Rows from block 4 of a small class-conditioned image flow-matching model, named by matrix and row number. Rows with one number belong to one neuron. Each number is 50 + 12 x the weight over its row's rms, rounded and kept within 0 to 99. All counts start at 0.
After each neuron's rows are labels from the 100 images, of 14976 (inputs lightly noised), where the neuron reaches its highest value: "top examples" is what is common among them. Only what is clearly more common there than usual is listed. The data: microscope photos of single blood and bone marrow cells. In brackets: how many of the 100, against the usual share in percent.
# fc1: MLP up (model.blocks.4.mlp.fc1.weight, 1024x256), inputs 0-63
# fc2: MLP down (model.blocks.4.mlp.fc2.weight, 256x1024, transposed), outputs 0-63

fc1.180:62 51 54 41 47 46 47 61 43 36 47 31 65 60 45 27 57 66 56 48 74 40 48 61 63 56 32 70 62 64 44 79 52 41 49 41 29 42 46 55 41 59 23 49 54 22 64 60 41 39 60 61 63 72 40 52 48 57 52 62 91 69 42 36
fc2.180:41 61 47 56 43 51 50 60 43 62 47 50 30 32 60 49 49 50 52 53 82 47 58 53 52 60 22 37 61 51 53 51 50 43 48 69 49 60 51 56 66 32 37 42 57 51 81 64 55 39 50 61 55 66 50 40 50 46 57 39 68 28 47 55
top examples: cell type: artefact (26 vs 9.8)

fc1.409:50 45 46 55 50 49 52 48 29 35 59 36 53 47 56 45 48 45 62 52 56 73 26 68 53 46 60 42 39 71 53 73 57 43 50 56 40 45 26 57 56 60 44 42 34 75 53 64 49 57 74 41 68 53 24 54 58 61 39 67 52 43 52 48
fc2.409:48 40 46 50 53 49 43 45 41 30 40 67 51 48 49 54 37 59 58 55 61 73 65 69 56 52 63 61 56 52 60 38 59 46 49 67 47 67 34 54 38 24 50 60 47 50 57 53 48 59 56 44 55 18 48 26 35 26 40 63 36 56 52 27
top examples: cell type: eosinophil (32 vs 4.2)

fc1.97:39 55 65 55 33 34 46 63 28 34 72 55 68 59 62 26 46 35 27 35 69 69 46 75 71 28 57 43 62 52 32 41 49 29 47 60 49 38 33 70 37 57 20 37 52 68 52 60 44 52 42 52 65 57 51 42 66 54 63 57 39 72 34 48
fc2.97:73 46 65 53 76 32 65 57 21 44 81 40 49 46 48 40 53 59 44 62 79 59 61 58 74 35 51 42 58 47 35 52 51 36 50 51 36 63 32 86 53 53 29 53 47 69 56 69 32 43 30 58 76 47 49 54 58 23 52 55 43 29 43 49
top examples: smear: peripheral blood (71 vs 16.2); cell type: basophil (25 vs 0.8)

fc1.600:67 35 52 66 70 60 45 49 61 49 48 32 56 53 45 52 50 34 43 33 42 51 44 59 51 41 57 51 42 47 48 62 35 60 44 53 54 54 50 34 57 33 70 42 75 64 48 67 43 48 84 44 41 55 64 52 54 51 63 52 55 27 68 58
fc2.600:49 48 60 43 44 64 52 26 64 52 48 50 59 46 44 78 35 67 42 61 28 47 50 34 49 75 65 69 22 42 44 46 38 59 55 52 39 56 57 60 57 54 48 49 33 49 55 66 53 51 65 52 62 73 85 76 70 25 64 45 62 57 47 41
top examples: smear: peripheral blood (99 vs 16.2); cell type: myeloblast (45 vs 1.9)

fc1.651:29 52 54 62 27 38 47 70 74 34 39 28 52 67 55 64 25 47 51 62 67 52 55 66 48 57 47 62 55 60 69 46 57 74 48 49 47 52 39 49 56 60 57 56 44 60 75 36 60 55 45 32 33 54 43 39 43 61 56 47 22 40 52 68
fc2.651:55 55 47 49 63 37 56 68 66 44 19 46 51 44 38 72 65 41 50 50 66 44 68 63 47 61 34 42 30 53 61 39 42 54 65 51 52 57 43 62 33 54 45 29 49 41 72 61 50 49 49 39 46 52 53 46 53 52 28 56 56 61 57 51
top examples: smear: peripheral blood (38 vs 16.2)

fc1.27:36 37 54 45 61 40 58 26 41 40 24 40 48 58 64 53 43 54 71 63 50 53 40 33 31 70 39 49 54 74 48 43 42 54 57 56 46 32 52 54 41 64 34 62 39 57 68 45 52 52 85 56 62 62 60 69 55 44 49 54 58 51 64 35
fc2.27:52 58 46 72 48 36 43 41 64 32 37 56 57 50 36 31 45 39 57 47 54 37 58 51 64 58 41 36 54 32 48 45 49 39 47 49 49 65 64 60 51 51 37 52 46 53 49 79 59 63 84 45 54 67 39 45 63 54 71 40 59 51 28 30
top examples: cell type: lymphocyte (34 vs 15.3)

fc1.402:45 75 15 47 34 40 46 46 36 49 38 20 63 25 55 54 53 51 48 63 55 53 44 66 58 37 57 49 37 46 38 58 40 56 64 51 55 57 56 52 45 59 13 54 58 51 66 39 67 44 57 51 63 53 69 55 65 41 60 67 43 36 56 61
fc2.402:52 67 26 50 71 25 36 41 59 51 32 41 36 50 51 42 67 49 57 54 66 45 42 66 62 43 50 37 53 58 59 51 38 69 46 52 45 29 31 44 64 42 49 45 46 57 57 57 59 43 39 51 60 65 40 29 51 55 61 60 49 40 66 53
top examples: cell type: lymphocyte (39 vs 15.3)

fc1.323:43 63 28 47 58 49 49 37 41 35 64 34 55 36 71 53 49 58 39 43 40 40 44 52 71 29 71 59 49 47 39 22 48 29 24 36 59 51 52 49 33 49 57 56 48 48 52 57 36 38 13 76 41 48 62 65 47 47 61 78 47 51 53 89
fc2.323:48 44 29 43 41 50 58 36 49 43 60 49 51 48 41 65 48 44 58 53 55 44 64 48 63 49 62 26 46 47 65 53 56 48 47 48 48 45 27 68 58 63 58 42 77 52 42 69 47 57 44 42 74 42 31 74 46 53 62 49 54 60 49 48
top examples: cell type: erythroblast (43 vs 14.3)

fc1.302:62 53 41 63 42 50 33 56 31 53 57 70 63 38 41 49 44 55 52 48 56 31 39 40 75 47 44 55 37 73 62 27 55 64 55 46 52 55 42 51 67 73 57 54 53 39 42 52 43 36 31 51 59 56 41 47 45 78 64 52 61 32 58 49
fc2.302:42 46 48 54 46 84 59 49 35 40 65 50 53 38 46 47 47 63 73 37 36 45 53 58 47 67 44 41 77 52 44 53 49 59 38 54 50 58 41 51 42 63 73 37 33 52 39 59 43 25 36 60 74 45 56 76 46 45 64 35 56 52 39 48
top examples: cell type: erythroblast (33 vs 14.3)

fc1.612:58 56 58 57 69 30 72 55 43 59 39 50 51 74 40 65 68 59 58 50 54 53 64 50 49 60 43 47 40 51 52 75 36 54 69 49 58 17 63 50 45 47 50 45 45 39 54 49 52 64 68 57 33 37 46 46 75 55 54 85 42 49 55 54
fc2.612:22 74 38 46 30 35 51 57 52 54 56 43 32 30 47 29 46 64 46 52 44 56 42 61 62 55 45 63 40 56 57 41 55 49 29 56 61 61 54 42 27 26 59 43 58 43 50 35 57 27 57 46 65 55 49 51 46 66 59 38 50 50 59 64
top examples: cell type: promyelocyte (38 vs 6.4); cell type: plasma cell (30 vs 3.6)

fc1.20:43 37 44 47 61 60 64 51 45 66 29 30 40 41 47 52 36 35 64 89 62 46 70 66 56 47 47 58 49 42 45 48 59 40 55 43 71 39 57 65 34 58 35 54 49 61 50 60 37 36 29 46 74 60 43 58 67 69 48 37 62 75 72 41
fc2.20:32 40 50 52 56 59 46 50 38 52 37 65 51 49 43 51 47 65 62 56 67 62 42 39 63 33 52 36 35 40 53 58 50 57 42 54 52 56 46 53 30 52 53 48 35 37 59 58 20 38 49 39 63 63 41 35 42 51 53 65 72 71 62 18
top examples: cell type: lymphocyte (43 vs 15.3)

fc1.8:58 22 38 59 50 63 41 69 59 44 36 48 63 43 39 49 57 56 32 55 69 52 32 26 56 68 55 35 39 29 30 53 64 49 49 48 39 61 57 46 56 40 46 38 49 54 61 43 59 41 66 53 59 36 27 41 44 34 66 45 69 42 38 37
fc2.8:30 57 55 54 54 52 60 67 56 61 31 40 47 31 59 38 60 49 42 56 59 42 37 60 19 59 51 41 41 75 27 45 76 38 53 52 69 42 57 49 55 46 77 36 38 51 45 30 45 68 30 39 43 49 38 39 58 71 49 47 36 46 32 46
top examples: cell type: promyelocyte (38 vs 6.4)

fc1.251:48 59 52 57 43 41 34 66 47 51 56 73 44 49 61 45 57 60 42 53 55 44 49 40 52 39 31 44 54 62 42 76 41 38 53 75 50 48 49 41 44 52 42 47 43 87 44 44 52 48 76 32 68 58 43 55 65 56 52 43 33 69 39 63
fc2.251:48 61 52 55 57 43 55 69 48 50 62 65 48 41 53 43 61 22 49 44 65 62 70 52 39 35 75 57 48 50 28 41 37 44 58 39 43 62 43 55 41 23 38 50 45 52 55 41 51 42 48 43 59 43 47 27 43 34 60 53 24 57 36 75
top examples: cell type: artefact (27 vs 9.8)

fc1.324:45 41 49 58 33 61 61 48 28 54 47 42 51 31 65 51 64 52 47 51 63 41 40 55 50 52 45 56 44 52 58 58 35 65 46 48 68 58 50 33 48 49 56 36 45 31 54 62 43 50 78 64 56 24 42 60 45 68 51 43 83 46 45 51
fc2.324:66 50 51 40 67 58 58 62 26 37 57 28 48 67 34 60 50 55 52 51 52 45 53 58 58 64 37 33 54 68 53 51 39 53 58 59 70 44 55 40 54 53 64 43 59 47 60 49 47 38 65 51 65 42 32 39 32 24 52 57 62 51 36 66
top examples: smear: peripheral blood (48 vs 16.2)

fc1.358:53 58 61 16 37 56 55 44 62 53 37 65 54 22 40 43 41 67 32 50 47 52 51 55 53 57 47 73 61 55 42 56 52 63 41 50 33 55 40 41 66 73 55 48 49 58 55 65 49 40 51 61 50 60 70 47 61 75 68 62 49 55 57 39
fc2.358:22 62 60 54 35 56 46 49 38 64 24 44 64 43 52 36 49 51 25 60 30 51 55 67 57 34 57 37 68 69 36 44 33 50 61 51 49 31 57 46 45 46 32 64 45 40 47 61 63 55 51 58 45 50 56 36 65 27 61 55 59 57 41 40
top examples: cell type: promyelocyte (29 vs 6.4)

fc1.258:58 80 42 62 34 41 77 45 42 46 59 63 64 42 41 53 47 43 50 70 33 40 49 62 66 43 36 49 50 35 67 38 40 43 48 37 55 68 51 62 44 54 35 48 64 74 52 59 68 57 43 51 49 48 55 49 49 57 47 47 35 58 53 42
fc2.258:37 61 58 62 37 52 75 40 59 50 43 45 48 45 44 47 47 34 32 48 48 35 63 61 70 57 80 57 62 53 46 51 49 56 48 46 49 56 42 61 26 63 43 66 45 51 42 66 54 57 57 48 80 61 69 45 54 60 63 52 54 57 35 70
top examples: cell type: artefact (34 vs 9.8)

fc1.345:43 54 43 54 43 72 61 70 33 47 49 36 55 55 43 48 73 48 63 31 74 46 46 59 68 49 64 78 56 65 62 44 62 59 51 55 33 60 53 53 45 44 47 68 48 59 53 64 46 54 36 37 45 55 56 53 56 38 76 40 31 56 55 71
fc2.345:55 74 40 68 74 56 36 65 45 58 75 40 54 33 62 29 38 56 67 55 40 50 52 44 43 65 52 46 35 41 38 57 48 47 62 49 61 72 49 71 52 49 64 41 60 55 65 49 67 50 59 43 58 51 60 44 61 48 45 33 57 55 62 63
top examples: cell type: erythroblast (97 vs 14.3)

fc1.493:54 43 45 46 39 52 49 81 47 34 54 42 48 61 37 63 79 30 29 46 46 60 48 32 62 56 48 67 43 35 42 38 42 43 57 17 60 46 39 48 60 40 57 43 59 58 50 41 38 35 64 47 65 44 59 42 62 62 56 49 50 67 33 39
fc2.493:50 20 54 54 53 58 69 64 47 54 48 30 55 45 36 43 37 45 40 49 44 49 58 41 39 78 52 38 51 48 53 54 46 37 54 44 46 55 54 60 58 60 45 67 40 72 55 47 62 33 67 62 36 49 51 65 39 38 62 48 52 54 24 40
top examples: cell type: lymphocyte (44 vs 15.3)

fc1.397:74 55 49 42 51 49 39 43 38 44 32 41 53 53 55 48 75 33 45 47 33 28 35 46 42 40 39 50 42 58 42 58 16 53 60 57 52 59 58 64 30 44 42 32 29 49 54 51 42 58 35 18 36 47 54 60 54 58 44 53 49 51 67 56
fc2.397:45 53 57 49 59 56 59 52 62 32 54 45 47 59 47 52 50 71 50 46 49 52 54 56 45 54 63 57 63 44 48 47 44 50 38 54 59 25 56 47 57 34 46 62 35 56 76 59 42 67 41 47 57 44 44 46 40 27 57 44 53 54 63 39
top examples: cell type: erythroblast (36 vs 14.3)

fc1.339:42 49 72 50 50 33 42 57 62 43 58 47 50 58 52 64 51 40 57 51 46 40 13 60 59 60 62 50 68 69 50 57 44 55 51 62 39 46 53 38 78 44 64 50 27 61 72 34 64 55 68 35 27 54 30 61 54 48 49 57 55 59 36 57
fc2.339:67 33 73 49 60 39 48 52 50 30 58 72 58 41 30 56 35 55 43 55 68 67 65 50 69 59 48 39 65 53 55 48 55 57 44 57 47 34 69 60 66 67 60 53 41 55 54 58 64 72 69 29 35 36 57 28 45 69 62 59 53 68 46 39
top examples: cell type: erythroblast (43 vs 14.3)

fc1.378:37 81 53 39 54 83 27 44 39 44 50 65 67 54 54 39 51 44 56 35 44 57 59 31 34 58 45 70 27 57 43 62 50 71 37 63 35 30 54 56 34 55 31 40 55 33 32 45 49 36 67 42 60 43 54 60 64 35 55 54 46 55 64 61
fc2.378:67 50 71 48 38 38 60 57 62 56 40 64 60 47 59 68 42 68 57 45 53 43 51 56 50 32 30 35 48 51 30 54 62 54 89 49 42 48 64 50 55 48 58 72 37 45 48 47 64 41 71 49 52 47 67 44 56 34 49 40 70 50 60 47
top examples: cell type: artefact (37 vs 9.8)

fc1.435:45 53 37 45 60 58 57 36 60 65 54 45 43 63 34 42 28 61 53 59 58 71 59 42 38 51 39 60 58 47 66 43 67 32 45 45 43 69 75 32 39 52 65 68 65 53 72 81 45 37 27 42 21 52 45 50 46 47 47 59 42 30 58 47
fc2.435:47 38 55 27 30 49 50 46 58 68 36 55 51 60 58 57 70 64 49 42 71 58 47 35 32 73 46 23 55 56 61 50 47 40 47 59 55 42 60 42 23 45 43 29 32 48 54 61 56 40 38 37 25 48 47 48 49 68 50 61 41 56 74 64
top examples: cell type: lymphocyte (37 vs 15.3)

fc1.601:71 62 49 43 43 61 66 44 39 49 41 32 40 49 35 51 47 68 63 37 53 62 59 74 65 61 56 53 63 41 57 30 55 37 42 34 40 59 52 50 48 39 48 54 67 63 40 52 50 80 45 57 61 66 48 47 66 46 41 44 62 61 36 46
fc2.601:32 53 49 57 64 52 48 45 38 37 50 41 65 62 55 45 40 26 45 47 48 56 62 68 44 69 67 61 37 58 66 52 66 40 40 31 45 40 49 61 53 73 48 40 43 59 41 54 73 62 67 41 52 34 55 65 50 29 38 39 33 35 44 53
top examples: smear: peripheral blood (53 vs 16.2); cell type: segmented neutrophil (52 vs 20)

fc1.451:41 42 50 37 54 79 41 34 56 60 71 69 43 59 30 68 34 46 60 64 43 48 61 54 44 55 42 47 28 54 47 67 59 56 50 49 39 42 65 52 40 46 50 65 42 65 35 47 43 43 33 64 40 41 58 54 50 41 67 38 67 33 48 41
fc2.451:45 55 44 56 65 77 48 43 41 50 35 34 50 20 50 56 53 49 45 48 73 33 34 47 52 54 59 53 41 49 48 49 45 59 39 58 48 54 65 51 58 46 42 42 64 51 40 38 47 34 53 52 46 47 60 60 50 67 44 36 46 50 36 51
top examples: cell type: promyelocyte (28 vs 6.4); cell type: myeloblast (25 vs 1.9)

fc1.215:59 50 60 57 47 50 47 46 41 48 49 32 73 65 30 57 59 36 51 44 52 60 41 51 47 42 40 57 58 52 58 48 37 43 52 60 49 70 70 59 51 50 70 51 59 78 52 40 45 44 66 46 36 27 50 71 67 52 32 61 69 28 37 54
fc2.215:43 52 66 11 50 32 53 38 30 42 39 47 54 42 32 72 55 46 42 61 60 62 62 36 57 46 52 54 62 43 53 58 31 44 40 58 52 32 75 52 55 38 68 73 36 62 51 46 32 59 71 46 31 64 44 33 72 46 46 75 46 59 43 65
top examples: smear: peripheral blood (80 vs 16.2); cell type: segmented neutrophil (64 vs 20)

fc1.82:67 44 66 34 48 58 61 42 54 37 37 47 55 53 45 43 51 41 64 47 51 44 48 43 50 46 53 59 53 60 48 27 40 68 35 33 44 32 64 50 18 68 50 55 55 59 34 59 51 39 48 55 62 32 42 39 67 48 46 45 40 59 77 23
fc2.82:47 43 48 58 53 45 49 57 61 74 45 59 46 55 52 54 63 57 63 62 36 63 50 48 48 60 53 52 48 53 49 50 55 58 47 53 48 36 57 40 47 65 47 58 57 62 68 48 44 53 29 50 42 49 64 60 53 24 52 53 56 55 78 54
top examples: cell type: erythroblast (70 vs 14.3)

fc1.276:41 50 76 65 53 46 88 36 65 44 52 40 60 48 68 58 59 54 51 70 70 47 54 58 55 57 49 64 45 62 62 51 57 48 35 40 49 50 70 57 64 63 41 67 51 68 40 50 66 49 22 38 44 61 38 44 51 62 62 25 53 65 24 25
fc2.276:52 68 59 44 48 34 33 35 60 59 58 43 35 56 49 61 43 45 52 33 63 40 37 49 41 57 53 32 41 58 53 36 38 33 57 44 53 50 69 56 74 45 32 39 58 51 53 48 61 52 61 54 45 48 36 77 51 43 52 38 55 40 25 42
top examples: smear: peripheral blood (45 vs 16.2)

fc1.237:69 43 57 47 57 51 61 29 50 66 43 55 52 39 43 62 57 39 57 40 36 53 45 82 49 47 47 50 69 52 40 48 42 69 59 35 34 61 38 60 51 17 59 46 25 55 65 38 55 52 60 58 39 55 58 57 55 35 36 62 53 35 54 50
fc2.237:25 56 52 52 53 64 79 27 73 43 40 37 46 58 42 52 39 45 57 55 36 62 45 73 60 54 49 32 69 63 54 49 54 62 20 43 50 50 35 54 31 70 46 44 65 52 51 23 50 36 49 72 37 57 56 68 38 35 60 46 53 73 52 45
top examples: cell type: eosinophil (50 vs 4.2); smear: peripheral blood (48 vs 16.2)

fc1.218:62 47 45 50 39 34 54 36 46 30 59 36 61 62 60 55 76 48 59 50 62 50 31 38 54 29 40 57 51 41 48 74 46 60 32 43 42 40 56 53 62 68 47 46 38 34 59 42 43 53 53 46 23 51 43 42 66 45 43 68 68 50 40 52
fc2.218:12 47 56 65 39 37 32 44 47 49 69 63 55 47 56 61 35 74 74 51 59 57 66 57 71 55 62 59 68 30 37 51 45 80 53 39 47 46 47 58 41 44 27 39 30 50 59 56 49 34 43 58 48 62 49 68 51 49 48 39 62 51 74 37
top examples: cell type: segmented neutrophil (62 vs 20)

fc1.267:31 48 57 51 48 44 57 34 55 58 46 54 59 40 64 55 63 70 66 54 59 38 61 77 50 69 63 75 39 60 47 53 30 73 32 37 74 52 68 53 57 46 52 55 50 50 38 46 75 65 55 54 52 52 52 63 51 34 34 69 67 71 64 54
fc2.267:56 73 49 58 44 43 26 74 45 39 44 43 69 55 61 49 49 42 59 62 36 42 36 58 44 53 41 67 45 52 57 45 47 43 50 60 46 41 58 43 45 53 34 36 43 55 42 54 51 43 46 48 49 42 56 27 45 63 14 61 36 27 28 62
top examples: cell type: erythroblast (53 vs 14.3); smear: peripheral blood (51 vs 16.2)

fc1.336:59 35 38 41 62 33 38 44 53 70 43 38 26 71 32 33 64 49 63 50 49 53 41 30 50 63 38 44 43 42 62 64 58 47 43 45 38 73 64 56 44 35 35 29 38 61 65 51 56 26 60 22 39 53 24 47 43 36 38 52 66 77 41 54
fc2.336:32 45 52 55 51 47 54 65 32 36 39 35 66 41 54 53 42 65 40 42 50 43 56 53 62 48 71 44 60 54 53 51 68 68 46 43 19 43 34 33 60 45 38 46 59 52 65 55 59 46 36 56 55 57 52 74 51 47 56 55 50 48 48 51
top examples: cell type: promyelocyte (26 vs 6.4)

fc1.523:44 32 65 48 51 39 49 39 19 25 52 66 47 73 62 61 51 44 47 58 45 31 46 40 50 49 75 54 40 50 47 46 68 59 59 79 51 55 37 36 48 39 55 33 44 39 37 33 50 50 57 72 33 36 62 49 52 42 49 58 52 71 44 48
fc2.523:50 36 76 50 46 40 44 45 28 45 56 45 55 43 47 40 34 43 44 58 65 53 60 34 52 53 05 28 36 65 52 43 63 60 62 50 45 38 41 68 43 63 52 68 74 45 29 53 49 57 74 72 41 58 39 48 52 61 58 53 39 50 48 61
top examples: cell type: segmented neutrophil (49 vs 20)

fc1.568:40 51 53 74 53 48 43 42 42 37 74 46 53 36 64 45 52 56 71 61 45 71 40 70 51 49 59 41 48 35 45 36 47 67 40 46 58 52 62 33 49 67 41 48 33 71 64 35 61 60 49 61 42 47 23 45 45 46 71 42 27 35 49 57
fc2.568:62 49 29 43 43 56 52 46 58 39 63 51 44 65 65 23 46 35 48 32 56 65 67 47 67 46 52 51 55 47 58 54 72 61 67 38 61 52 61 35 36 40 36 51 57 42 77 37 60 51 43 68 35 33 13 42 51 39 55 53 69 49 51 81
top examples: smear: peripheral blood (39 vs 16.2)